From a checkpoint of a small audio captioner.
Training: muon at rate 0.0074, 6100 steps, batches of 64.
Rows from block 2 of the audio encoder of a small audio captioner, named by matrix and row number. Rows with one number belong to one neuron. Each number is 128 + 24 x the weight over its row's rms, rounded and kept within 0 to 255. All counts start at 0.
After each neuron's rows are labels from the 100 clips, of 14976, where the neuron reaches its highest value: "band" is the frequency band that holds the peak; "strongest on" is what is common among them. Only what is clearly more common there than usual is listed. The data: synthesized solo parts of chorales (CocoChorales). In brackets: how many of the 100.
# fc1: MLP up (encoder.blocks.2.mlp.fc1.weight, 576x96), inputs 0-95
# fc2: MLP down (encoder.blocks.2.mlp.fc2.weight, 96x576, transposed), outputs 0-95

fc1.69 [154 101 145 132 155 104 183 140  97 149 117 131 140 168 107 123 158 140 123  83 147 125 121 118 134 128 115 141  94 107 149 188 117 106 116 116 132 119  87 129 149 117 119 166 115 135  97 127 105 139  79 124 123 134 116 126 124 130 112 141 108 105 145  73 148 123 113 123 156 142 125 201 142  88 139 134 124 180 132 156 138  80 180 130 106 137 124 159 146  92 109 122 133 117 135  99]
fc2.69 [128 119 121 124 140  90 138 123  21 114 125  99 109 112 132 122 114  94 118  67 118 111 127 120 121 105  98 131 139 106 127 119 100 117  55 118 147 107  90  78 121 121 133 146 115 142 119 125  76 122  92  81 126 119  96 141 135 127 114 108  91 127 123 101 123 132 124  91 116 125 129 125 128 126 113 101 131 103 115 135 109 128 162 130 111 136 118  87 111  80 110 123 124 126 127 126]
band: 1000 to 2000 Hz (32)
strongest on: cello (26)

fc1.119 [140 166 103 135 152 125  39 140 139 145 144 124 130 148 103 128 164 130 111 130 144 108  90 135 145 146 120 138 129 112  77  75 124 112 119 118 143 146 151  67 138 128 106 167 118 150 133 148 127 124 107 135 174 140 104 122 123 129 104 154 143 142 113 163 140 130 116 129  84 147 117  55 125 140 143 146 128 182 115 139 153  92 126 135 118 107 128 162 116 101 141 121 123 131 147 155]
fc2.119 [136 146 127  87 135 140 122 125 144 110 109 185 124 122 115 125 117  69 182 156 142 149 130 137 127 119  94 111 171 115 144 119 129 117 145 127 115  78 141 101 134 136 125 146 126 141 131 125 111 123 169  95 132 145 138  95  84 144 107  93 137 136 142 153  84 138 132 125 125  72 152 124 136 104 140  86 132 109  99 136 158 155  60 131 131 119 154 163 167 140 105 135 117  98 138  92]
band: 4000 to 8000 Hz (68)
strongest on: horn (49); note A#4 (27); note A4 (25)

fc1.174 [115  84 150 132 132 138 214 127 127 128 105 129 127 135 129 148 125 125 128 122 127 112 118 130 144 124 119 148 103 113 124 205  86 124 145  85 150 113  87 115 143 134 139 140 142 154  80 158 122 163 113 120 127 120 135 131 121 126 136 120 132 120 162  99 156 147 122 137 160 112 132 200 112  24 126 127 137 135 137 129 107 101 140 134 104 120 139 127 124 130 127 119 130 129 121 133]
fc2.174 [121 106 123 109 145 101 140 120  87 119 127  80  92 117 128 126 109 106 112 135 126 103 138 119 120 113  98 138 110 128 106 127  91 116 107 112 120 122  86  45 128 123 171 108 123 123 101 126 136 115  79 106 131 117 131 122 122 135 129 126  83  93 110 132 105 135 124  87 121 135 121 120 117  80 117  96 132 124 121 131  59 103 121  94  94 113  94  92  96  69 151 110 119 119 118 151]
band: 2000 to 4000 Hz (77)
strongest on: violin (60); note C5 (30); note A#4 (30); note D5 (29)

fc1.211 [148 106 147 126 154 107 178 142 101 146 114 132 142 168 113 127 156 139 128  78 145 128 130 118 131 127 114 138  90 116 149 194 116 107 117 116 133 122  83 135 142 116 118 158 120 131  99 132 101 139  83 135 115 137 118 127 125 131 112 140 109 105 138  68 135 126 121 115 160 137 124 216 139  96 143 132 127 174 132 157 139  76 180 130 108 137 125 153 142 100 106 127 141 114 134  98]
fc2.211 [134 126 114 120 140 100 137 120  33 120 126 110  91 116 127 123 110 109 113  53 113 115 127 117 122 119  95 137 136 122 115 123 107 116  64 114 130 119  84  95 129 124 115 119 118 141 131 129 104 124  78  86 126 114 107 136 136 126 112 103 100 115 130 110 136 134 122  99 120 135 126 127 129 133 119  81 130 112 121 134 109 115 166  97 107 138 128  52 110  76  94 123 113 123 124 108]
band: 1000 to 2000 Hz (32)
strongest on: cello (28)

fc1.153 [149 114 143 132 155 109 172 141 105 144 121 126 140 166 112 132 159 139 120  84 146 123 120 115 135 129 111 129  86 108 139 191 110 108 115 112 134 119  74 122 149 115 118 166 119 137  97 137 104 142  82 125 127 134 122 128 126 131 109 141 119 111 140  77 147 129 118 125 155 137 127 218 136  85 143 133 124 183 125 158 138  76 175 134 101 135 127 158 139  95 111 123 137 121 134 108]
fc2.153 [112 129 122 133 139  85 134 119  47 117 110 103  90 119 132 123 108 107 100  67 124 112 129 115 121 132  93 138 147 109 109 127 103 122  77 115 120 113  70  84 123 126 122 118 114 138 120 129 105 125  85  94 127  99 107 120 115 129 117 107  63 148 123 117 117 135 124 106 120 112 123 123 128 112 122  85 129 106 122 134 120 118 169  88 111 133 129  81 108  73  92 121 102 111 118 124]
band: 1000 to 2000 Hz (35)
strongest on: cello (31)

fc1.3 [147 104 140 140 147 111 184 128 122 137 121 122 133 149 120 146 149 130 109 112 147 104  98 117 145 123 116 134  87  97 112 191  97 114 126  99 148 115  78  83 157 128 125 172 125 155  90 149 117 150  95 106 157 122 126 123 116 131 121 135 139 128 149 116 170 137 108 147 153 130 130 197 124  61 130 133 121 187 126 148 126  88 148 137  96 122 133 161 126  97 127 110 121 133 128 138]
fc2.3 [113 115 117 122 137  93 140 115  84 113 129 113  98 112 131 125 130  78 112 128 120  97 135 120 118 102  87 124 122 118 128 128 109  99  75 101 122 112  81  73 128 129 161 138 116 134 105 130 120 120  76  82 129 120 113  99 116 129 139 105  65 113 123 107 103 142 121  93 127 121 119 123 123  74 115  58 127 105 117 139 102 142  95  99 107 108 121 100 123  87 104 125  98 106 117 135]
band: 1000 to 2000 Hz (37)
strongest on: violin (32); note D#5 (27)

fc1.447 [ 84 101 133 117 114 159 171 127 140 120 104 135 120 126 141 157  91 130 150 145  99 137 145 138 133 122 130 163 147 157 120 135  87 148 152 109 149 134 158 140  96 134 148  69 159 116 125 174 125 144 139 155  97 128 141 128 136 114 149 118 135 131 149  94  97 159 157  94 135  93 137 127  98  86 131 107 160  61 152 119  85 145 109 123 150 109 125  77 100 167 124 149 147 127 111 139]
fc2.447 [114  78 134 108 132 141 131 133 144 159 134  74 149 128 130 140 126 157 100 163 123 147 107 130 128 128 134 123  78 135  91 127 130 145 147 129 106 150 152 142 120 115 139  71 150 112  81 131 135 119 143 149 121 117 123  99 142 131 125 122 130  74 126 115 155 132 141 116 125 143 134 123 123  59 126 169 142 171 146 139  61  57  98 123 139 107  82 126 104 133 142 131 154 150 134 129]
band: 4000 to 8000 Hz (51)
strongest on: horn (58)

fc1.331 [ 91 118 134 116 120 155 131 126 150 120 116 139 118 125 141 178  95 134 150 152 107 129 136 135 137 127 127 159 147 149  92 113  74 138 151 103 160 132 159 113 107 136 146  91 163 125 129 194 115 151 123 158 113 126 141 130 134 119 148 121 150 139 150 103  99 170 151  95 127  87 138 111  86  87 129 108 162  85 150 123  82 126 105 121 150  94 126  91  91 157 128 146 155 139 120 172]
fc2.331 [108  62 138  89 129 148 130 128 151 148 120  70 125 121 113 146 111 126 110 158 134 149 112 132 127 123 130 119  97 132 106 128 132 126 159 129 102 122 150 128 120 119 130  61 150 124 104 127 131 120 157 146 130 113 135  69 124 136 128  97 141  70 132 136 129 139 136 124 116 129 137 125 126  33 129 129 142 160 141 134  69  68  87 126 140 115 104 129 109 148 142 125 149 140 137 120]
band: 4000 to 8000 Hz (63)
strongest on: horn (32)

fc1.525 [100 108 135 130 122 148 121 124 137 119 116 137 120 135 129 174  97 144 154 154 115 131 130 138 129 128 135 160 151 159  98  92  85 141 152 104 167 144 178 101 104 133 133  83 149 129 134 183 116 156 114 161 118 136 145 128 136 127 134 126 150 140 152 106 103 152 158  90 131 105 142  80  90 101 138 120 169  91 153 126  81 129 114 134 167  94 130  84  95 156 117 144 154 144 129 169]
fc2.525 [121  92 135  94 139 152 126 111 151 139 126  93 161 115 112 132 122 122 114 182 118 155 111 135 121 126 122 117  89 128  96 116 125 130 165 130 103 134 145 125 126 128 124  66 142 128  95 128 137 126 157 133 131 118 132  58 109 138 124 116 138  67 133 136 130 137 131 122 123 106 135 129 126  22 126 150 140 157 119 141  84  81  81 146 145 105 109 156 127 117 152 129 142 129 128 118]
band: 4000 to 8000 Hz (64)
strongest on: tuba (26)

fc1.568 [150 109 138 132 156 106 166 142  85 148 116 121 146 178 114 112 164 141 131  62 141 133 131 119 131 128 121 138 110 122 180 159 122 115 111 114 124 122 108 158 138 116 124 150 114 131 109 112 106 140  78 125 106 138 126 127 126 126 112 141  97  99 141  54 143 122 124 123 147 147 125 160 149  87 149 130 129 164 133 160 143 103 200 133 119 152 124 153 152  99  98 126 138 112 133  71]
fc2.568 [157 118 104 134 146 116 136 116  40 126 133 155 140 120 123 129 132 143 137  71 124 121 123 131 122 132 118 107 116 111 150 114 127 134  75 116 157 130  81 124 117 125  89 141 129 134 128 124  67 124  92  99 127 123  94 144 133 127 100 176  82  94 107  92 117 139 124 128 129 130 128 128 129 120 134 153 133 128 127 140 103 114 136  92 115 121 130  66 129  65  78 137 119 135 122  88]
band: 0 to 250 Hz (35)
strongest on: horn (30); trumpet (25)

fc1.61 [116  85 144 125 130 130 208 118 132 123 118 131 123 125 137 154 118 121 119 130 123 118 119 132 143 115 114 143 103 110 103 207  90 126 149  91 157 112  88  96 136 136 143 137 142 150  84 165 124 156 120 108 140 123 140 120 122 123 140 126 145 128 168 114 154 148 129 142 160 107 139 189 100  32 117 120 133 134 137 123  95 111 124 128 102 102 139 119 113 131 126 121 126 140 120 153]
fc2.61 [113 125 134  92 130 104 138 108 115 138 115  77 104 121 132 122 128 114 105 183 133  97 123 123 121 100  85 119 101 116 111 128 109 107  97 106 118 129 106  60 128 119 169 114 125 128  96 124 148 120  82 124 125 113 125  99 134 126 149 114  72  87 120 120 101 131 122 100 128 110 109 124 125  50 118  89 130 123 133 129  97  92  99 116 112 121 116  99 108  64 147 108 123 124 120 154]
band: 2000 to 4000 Hz (60)
strongest on: horn (27)

fc1.547 [144 116 131 153 145 113 156 129 136 133 128 106 130 138 113 145 150 131 111 125 151  96  79 113 148 124 117 125  94 104  98 171  89 115 120  99 150 118  81  66 157 125 117 179 125 159 100 155 130 149 113 100 170 118 123 130 116 131 114 144 146 140 144 145 170 131 112 149 144 129 134 182 121  60 126 133 122 193 117 144 133  85 137 145  95 118 129 160 123  99 135 111 115 137 124 154]
fc2.547 [111 134 121 109 144  94 137 118  86 113 120 116  75 106 123 123 121  72 133 166 132 103 130 124 117  98  70 120 125 107 122 124 101 104  99  96 129  96  72  63 127 127 162 131 123 137 108 126 139 120 110 111 130 114 103 104 102 134 123 108 103 122 102 127  93 137 121 102 127 106 122 126 128  70 125  54 128 108 113 136 107 139  89 108 110 115 120 111 132  86 137 119 101 108 108 147]
band: 1000 to 2000 Hz (32)
strongest on: violin (32)

fc1.190 [134 152 113 145 144 123  81 130 158 129 124 119 128 132 117 162 141 133 128 162 146  93  75 120 145 128 129 126 138 135  56  85  72 117 123 124 154 131 132  48 131 117 120 152 139 136 137 190 121 144 107 128 166 115 128 133 136 128 110 150 164 151 122 162 133 139 134 112 112 123 135 101  99 111 131 138 133 176 134 149 130  93  98 134 134 101 119 152  97 103 138 124 125 133 123 188]
fc2.190 [113 108 137 111 130 137 130 125 170 116 100 139  78 124 104 143 122  77 164 122 141 134 114 124 120  81 113 104 135 127 118 121 111 110 143 125 120  98 119  91 130 128 105 125 135 122 102 135 128 120 153 135 136 120 131  92  89 132 119 106 144 128 129 151 128 141 128 122 124  98 131 126 124  32 134  62 131 112 115 129 124 131  42 151 132  98 117 148 151 200 119 131 122 106 120 129]
band: 4000 to 8000 Hz (96)
strongest on: horn (92); note A4 (38); note A#4 (32); note G#4 (30)

fc1.4 [122 152 122 132 142 133  73 124 156 126 131 134 125 130 128 176 125 143 135 155 133 106 100 128 143 129 128 134 139 135  57  76  69 122 144 109 162 132 146  61 131 127 130 138 151 140 141 197 115 148 107 131 159 117 128 127 134 132 129 139 166 148 137 135 123 156 134 111 108 105 138  82  89  96 127 126 141 153 137 141 102 100  99 127 139  91 127 130  92 118 136 133 138 143 128 192]
fc2.4 [125  95 134  96 127 144 130 129 165 133 101 118 104 123 106 141 110  94 147 128 143 143 115 132 125 107 124 109 127 123 118 125 128 122 174 124 120 100 147 111 126 126 118  82 143 132 107 128 122 117 172 132 133 123 135  82  85 137 129  96 141 100 140 146 111 145 131 127 120  87 138 128 126  12 139  73 138 123 122 123 109 111  53 135 140  91 122 152 146 176 136 135 136 123 132 112]
band: 4000 to 8000 Hz (99)
strongest on: horn (91); note A4 (40); note B4 (28)