config.yaml
model: "audio captioner"
dataset: "synthesized solo parts of chorales (CocoChorales)"
train_examples: 39062
noise_aug: 0.01
n_mels: 64
hop_length: 320
input: "log_mel"
spec_augment: false
win_length: 512
tokenizer: "word"
vocab_size: 56
encoder_arch: "poolformer"
encoder_norm: "layernorm_no_bias"
encoder_norm_position: "pre"
encoder_activation: "gelu"
encoder_mlp_ratio: 6
encoder_layer_scale_init: 0.1
encoder_parallel_block: false
encoder_dropout: 0.05
encoder_inner_norm: false
encoder_drop_path: 0.05
encoder_patch_size: [4, 4]
encoder_conv_stem: false
encoder_depths: [2, 3, 3]
encoder_widths: [48, 96, 192]
fusion: "prefix"
label_smoothing: 0.05
decoder_width: 320
decoder_layers: 6
decoder_norm: "layernorm"
decoder_norm_position: "pre"
decoder_activation: "gelu_tanh"
decoder_mlp_ratio: 3
decoder_head_dim: 32
decoder_fused_qkv: false
decoder_bias: "all"
decoder_qk_norm: false
decoder_layer_scale_init: 0.1
decoder_parallel_block: false
decoder_inner_norm: false
decoder_positions: "sincos"
decoder_prefix_bidirectional: true
decoder_connector: "linear"
decoder_tie_embeddings: true
init: "torch_default"
residual_init: "none"
optimizer: "muon"
muon_scale: "match_rms_adamw"
lr: 0.0074
momentum: 0.95
nesterov: true
orthogonalizer: "newton_schulz_5"
adamw_lr_other_params: 0.0014
steps: 6100
batch_size: 64
epochs: 10.0
lr_schedule: "linear"
final_lr_fraction: 0
warmup_steps: 300
weight_decay: 0.04
adamw_weight_decay_other_params: 0
Rows from block 2 of the text decoder, named by matrix and row number. Rows with one number belong to one attention dimension. Each number is 50 + 10 x the weight over its row's rms, rounded and kept within 0 to 99. All counts start at 0. After the name is the row's rms in percent of the matrix's.
# v: attention value (decoder.blocks.2.attn.v.weight, 320x320), inputs 0-159
# proj: attention output (decoder.blocks.2.attn.proj.weight, 320x320, transposed), outputs 0-159
v.139 104:57 46 53 28 50 36 55 43 55 50 41 48 41 46 68 41 55 49 68 68 54 63 52 51 46 55 46 32 52 29 48 59 42 47 49 46 47 46 56 40 62 39 49 51 51 56 39 43 56 50 47 50 58 49 61 41 47 58 45 35 50 68 46 44 60 34 33 46 51 55 66 39 64 43 50 54 42 52 43 46 59 46 57 44 53 72 60 47 55 46 39 37 59 61 37 54 57 46 67 49 26 32 67 49 60 46 62 52 52 57 44 58 33 53 55 58 52 52 58 51 54 64 43 63 48 68 57 57 58 47 49 53 46 55 45 41 61 51 66 49 50 50 45 27 54 58 54 44 46 72 52 42 52 49 40 31 48 59 39 44
proj.139 111:55 64 60 52 49 71 41 49 45 50 60 39 67 44 59 48 60 55 51 44 50 62 51 47 34 69 44 55 54 35 58 40 51 61 62 63 51 49 57 57 07 23 55 57 62 55 45 50 46 74 56 46 42 67 48 35 55 55 48 34 40 56 32 47 48 42 53 55 65 35 50 45 52 68 45 52 45 48 39 50 30 49 42 49 68 41 56 52 51 54 30 57 56 55 62 56 41 40 52 36 55 48 30 41 56 54 41 38 50 70 60 65 48 42 43 53 52 51 43 50 56 33 41 55 53 41 53 47 65 61 57 57 60 45 53 50 35 50 40 41 39 70 46 40 47 44 55 57 51 47 46 54 45 38 56 48 58 45 66 46
v.140 122:55 52 39 42 49 46 43 57 49 64 53 67 58 32 59 61 49 48 33 59 58 60 53 24 36 67 74 46 41 50 55 56 32 59 33 44 44 44 79 60 57 40 47 38 73 59 42 49 34 43 52 51 56 36 46 63 39 49 62 53 27 60 38 40 53 53 58 47 42 44 62 53 60 65 49 42 57 67 62 56 40 50 50 53 51 64 46 39 43 45 52 53 43 45 51 65 59 48 42 54 44 45 56 48 49 58 28 38 34 62 38 26 64 43 62 51 68 49 35 56 52 50 46 58 58 53 46 55 49 56 61 56 45 70 66 58 54 31 46 62 60 54 59 46 52 46 48 74 36 47 34 45 60 46 28 64 41 43 53 55
proj.140 121:45 55 43 63 46 55 43 39 50 49 64 52 53 43 43 38 65 54 39 42 56 41 41 51 72 56 31 45 54 47 52 48 39 50 65 55 69 49 30 44 53 33 69 57 37 47 57 42 53 31 61 45 39 68 36 52 43 47 34 61 63 45 72 34 64 40 61 67 57 64 42 36 49 56 48 32 39 42 59 21 44 40 42 51 56 31 44 61 54 54 59 43 62 55 27 52 48 45 48 42 50 43 38 64 37 59 77 57 50 51 44 57 39 52 51 30 30 33 57 45 41 55 62 41 48 43 38 43 49 56 53 49 39 50 49 47 55 56 51 54 58 45 36 49 56 51 49 53 64 71 77 49 45 48 50 49 63 45 46 49
v.141 109:64 55 54 53 43 57 46 52 47 60 65 53 61 45 56 47 52 68 51 54 40 53 55 53 21 63 56 26 51 52 53 52 53 33 53 44 56 39 67 45 55 32 51 58 50 58 45 61 36 51 53 55 62 42 48 72 58 68 32 57 64 50 45 37 57 64 51 48 56 39 46 48 44 32 55 51 59 60 55 52 49 48 58 73 51 36 57 47 50 61 59 51 66 42 51 57 51 49 55 58 38 41 55 42 26 39 61 39 50 59 55 36 64 52 65 67 62 48 37 48 38 49 53 44 39 49 50 47 38 51 56 55 51 43 51 37 35 46 40 41 50 52 58 38 54 28 58 56 49 41 73 25 55 39 49 70 44 43 45 45
proj.141 109:40 48 68 52 46 48 61 64 60 54 33 48 56 65 44 54 76 47 51 58 59 41 39 52 49 52 43 47 53 39 36 48 48 57 37 46 42 48 21 45 46 52 69 71 48 51 52 52 58 47 52 56 42 43 41 53 38 48 58 47 50 54 50 43 61 40 67 52 52 60 39 43 49 65 49 49 41 42 42 42 52 45 47 39 51 36 58 65 48 56 77 61 38 46 38 51 51 41 34 46 41 46 49 77 46 58 41 40 60 49 57 60 38 27 63 41 45 38 53 57 38 44 52 61 52 64 46 43 40 50 58 44 40 38 64 64 39 38 45 72 45 51 73 43 42 63 60 42 66 47 46 67 43 69 47 52 47 58 47 60
v.142 118:35 41 45 43 69 53 44 63 76 53 48 52 46 62 40 18 35 50 52 42 48 30 55 50 48 58 43 67 41 52 64 69 51 59 49 40 68 56 61 39 55 53 65 57 71 57 54 50 66 62 43 42 46 59 42 50 49 39 45 39 42 47 38 39 42 48 29 57 37 42 52 47 38 53 53 65 60 59 42 45 54 33 39 66 51 46 46 53 65 49 56 67 60 50 49 39 63 40 39 36 72 55 56 50 45 59 42 55 51 48 34 68 41 54 51 65 59 46 54 58 51 37 54 38 36 50 40 44 68 45 51 56 68 49 45 74 35 56 33 41 53 43 55 51 48 43 37 53 37 44 53 51 41 54 61 66 64 41 40 70
proj.142 129:52 47 47 39 53 50 62 35 48 50 56 54 34 62 42 41 59 43 51 69 41 37 63 43 63 48 45 37 46 64 47 52 45 50 51 58 37 52 38 55 55 51 48 62 43 53 44 53 46 31 36 48 53 43 32 62 45 67 61 61 47 37 51 50 45 68 59 37 39 50 64 53 64 42 47 46 55 50 49 44 53 42 51 62 50 44 34 29 42 54 44 57 43 52 38 54 55 38 53 52 38 42 55 38 53 31 49 62 48 46 50 32 53 50 36 58 61 52 57 53 38 40 61 71 57 28 56 62 48 58 36 35 34 49 43 40 61 38 42 54 51 45 41 53 42 53 53 48 49 64 42 37 52 52 44 50 35 49 36 42
v.143 110:56 37 67 39 67 66 48 49 59 39 59 41 71 46 47 46 19 43 35 63 48 30 65 37 45 50 65 38 50 60 46 34 45 50 54 55 43 69 63 56 48 49 63 43 62 46 55 56 37 56 58 45 55 42 45 60 49 37 53 55 44 50 51 43 35 49 42 43 54 47 56 41 32 46 41 42 60 60 27 65 35 54 62 54 48 38 62 47 43 57 53 55 44 48 64 51 49 58 36 58 54 50 45 46 62 62 31 42 43 55 44 41 67 52 53 47 66 37 29 55 43 50 58 42 53 47 55 40 46 51 61 52 65 49 64 54 35 37 45 47 62 47 48 51 55 49 54 56 41 41 57 52 52 37 34 51 37 43 48 63
proj.143 106:45 44 54 57 54 47 51 44 60 60 64 50 38 50 53 40 48 43 62 57 64 43 41 48 61 61 34 58 40 48 52 44 45 45 51 41 52 50 20 46 47 43 66 47 49 53 40 35 53 33 57 53 56 74 36 64 38 64 37 53 50 59 66 45 79 54 42 75 38 67 34 42 40 56 42 47 35 51 45 39 66 45 33 50 47 51 38 73 64 32 57 38 55 53 36 48 54 39 44 48 71 38 49 56 39 51 57 36 50 41 45 39 42 42 32 43 47 49 62 51 45 59 56 76 53 51 52 30 50 44 50 48 50 51 55 51 29 70 55 57 55 37 43 52 63 53 42 45 65 49 40 54 61 71 52 48 46 47 51 54
v.144 097:54 51 24 54 47 42 45 66 48 57 62 46 52 46 51 37 58 56 61 61 47 44 53 56 55 66 46 56 54 54 59 55 44 60 46 48 52 53 38 34 69 64 35 57 31 55 35 62 47 57 46 46 52 61 63 50 60 38 38 68 39 77 51 42 61 32 54 58 25 48 57 62 53 58 43 54 35 50 46 44 57 54 51 44 60 46 46 44 57 53 57 50 48 53 53 66 45 47 48 57 52 29 60 38 47 44 62 45 57 55 55 61 39 45 44 50 52 62 62 55 56 41 40 51 47 51 30 42 41 43 42 54 47 55 67 49 54 50 42 35 48 64 77 34 47 32 46 53 56 50 52 38 54 53 61 51 52 40 56 50
proj.144 093:54 37 57 40 59 31 49 55 40 59 64 54 61 60 42 61 36 54 51 61 44 43 56 51 59 48 48 48 61 54 47 47 46 40 47 52 47 55 22 52 42 52 43 45 53 48 43 44 53 45 53 48 35 42 50 46 35 35 45 42 74 37 49 48 48 48 61 43 55 47 48 43 78 57 52 43 25 47 57 52 44 51 49 59 68 46 59 55 32 46 39 54 41 53 46 55 47 48 51 57 50 51 55 38 45 47 48 55 52 47 42 61 33 34 22 38 48 31 35 42 54 43 49 54 38 41 68 52 51 56 36 59 45 48 58 57 62 34 47 43 39 60 47 30 51 48 50 51 53 59 55 29 49 33 47 53 31 42 58 43
v.145 100:54 27 56 67 72 57 65 59 70 65 50 43 42 43 43 34 28 51 41 56 45 30 60 50 45 48 45 62 53 43 62 69 36 59 30 59 47 46 67 51 59 72 59 51 56 61 59 61 38 54 36 48 47 48 39 56 36 31 51 52 31 59 54 36 56 46 60 52 35 47 39 41 41 68 49 48 38 68 39 31 57 61 35 26 50 43 49 63 59 74 52 54 60 41 51 52 39 45 47 50 61 54 55 44 42 67 33 53 52 69 36 44 57 36 42 31 39 47 56 71 45 52 50 49 52 49 34 29 41 42 48 60 34 46 67 62 41 59 39 44 61 59 50 60 44 52 36 48 53 49 58 35 50 52 35 79 55 64 50 54
proj.145 102:21 47 58 40 37 45 45 35 52 54 41 63 40 51 57 48 51 35 43 54 48 69 61 55 67 37 45 54 46 44 47 48 55 31 72 41 66 54 22 49 65 44 42 56 53 55 49 35 59 43 55 50 61 69 45 64 37 48 58 67 42 57 45 52 38 56 50 48 61 53 44 46 72 52 45 42 46 60 42 53 49 46 41 64 69 55 34 38 55 37 39 69 63 43 49 45 52 48 53 50 45 48 69 48 26 46 63 71 47 44 42 47 50 47 26 44 51 63 35 50 56 55 46 67 65 40 50 62 50 45 37 49 35 54 47 50 52 62 62 40 63 34 56 41 65 52 51 47 51 49 52 48 58 65 55 50 42 58 52 55
v.146 087:46 42 58 38 63 44 62 42 31 41 55 43 71 39 48 47 36 66 35 59 62 45 73 51 47 52 48 33 56 46 56 52 40 64 65 71 47 64 57 47 36 52 61 27 56 52 44 52 46 51 48 42 58 37 56 39 50 51 45 41 52 51 58 52 38 56 61 40 43 49 67 47 58 37 44 37 51 32 37 49 42 40 55 46 51 43 59 45 43 44 48 41 60 37 55 51 56 48 52 62 69 46 54 49 59 57 53 47 42 60 54 70 60 53 51 69 62 48 36 49 55 46 48 70 55 34 45 54 53 53 55 46 50 53 74 50 54 45 41 49 51 40 29 43 45 58 70 46 40 56 38 35 56 33 59 40 63 56 46 56
proj.146 093:42 45 63 64 51 56 50 57 46 49 57 39 49 47 44 45 61 48 72 43 61 43 32 46 48 51 38 46 37 53 66 48 56 62 57 46 55 49 38 51 45 44 62 41 57 52 34 38 49 51 63 56 63 87 46 35 49 54 48 50 45 36 34 47 55 35 53 66 61 53 39 54 47 53 51 39 46 51 44 57 59 56 47 53 48 46 58 53 63 54 62 39 43 58 40 46 48 54 21 49 65 54 31 52 57 63 43 45 61 46 61 42 38 65 36 53 41 58 62 52 66 75 43 59 34 45 55 23 56 44 43 49 41 56 41 43 53 77 61 44 49 70 44 50 47 34 59 63 58 46 53 54 52 34 56 27 56 36 66 46
v.147 106:56 54 47 52 24 31 70 40 51 34 40 49 45 56 69 70 58 56 45 34 57 37 78 78 49 47 44 48 43 13 47 62 41 45 58 60 72 60 55 63 47 58 65 64 37 60 50 46 38 41 53 53 53 52 38 50 52 49 34 59 47 53 49 53 55 57 52 46 50 59 42 49 64 44 62 34 49 64 31 45 59 52 43 39 48 40 62 45 57 46 32 49 60 43 45 53 58 43 45 68 59 49 50 55 35 61 43 47 53 53 48 49 56 48 66 48 52 59 60 58 58 32 53 42 57 60 47 59 49 49 38 66 66 49 46 49 63 56 46 54 59 48 51 39 40 49 27 46 52 45 43 62 41 46 64 49 49 55 31 47
proj.147 102:58 38 58 56 49 38 43 49 43 57 52 42 75 44 49 54 49 49 48 51 47 27 49 32 48 50 58 51 69 36 55 53 46 33 56 55 40 55 55 46 37 50 57 44 34 56 48 59 45 75 60 47 37 48 47 32 50 46 61 45 52 48 36 63 35 66 52 45 54 46 44 56 62 56 33 57 45 40 60 58 49 54 69 59 36 65 47 71 50 51 57 39 16 48 49 51 50 52 51 36 68 42 45 48 59 55 33 54 47 67 33 53 52 53 50 48 35 54 60 44 54 61 49 56 47 43 48 45 46 72 49 47 45 52 45 43 52 38 55 70 48 68 36 50 72 51 65 68 47 68 43 59 45 62 49 42 50 46 74 50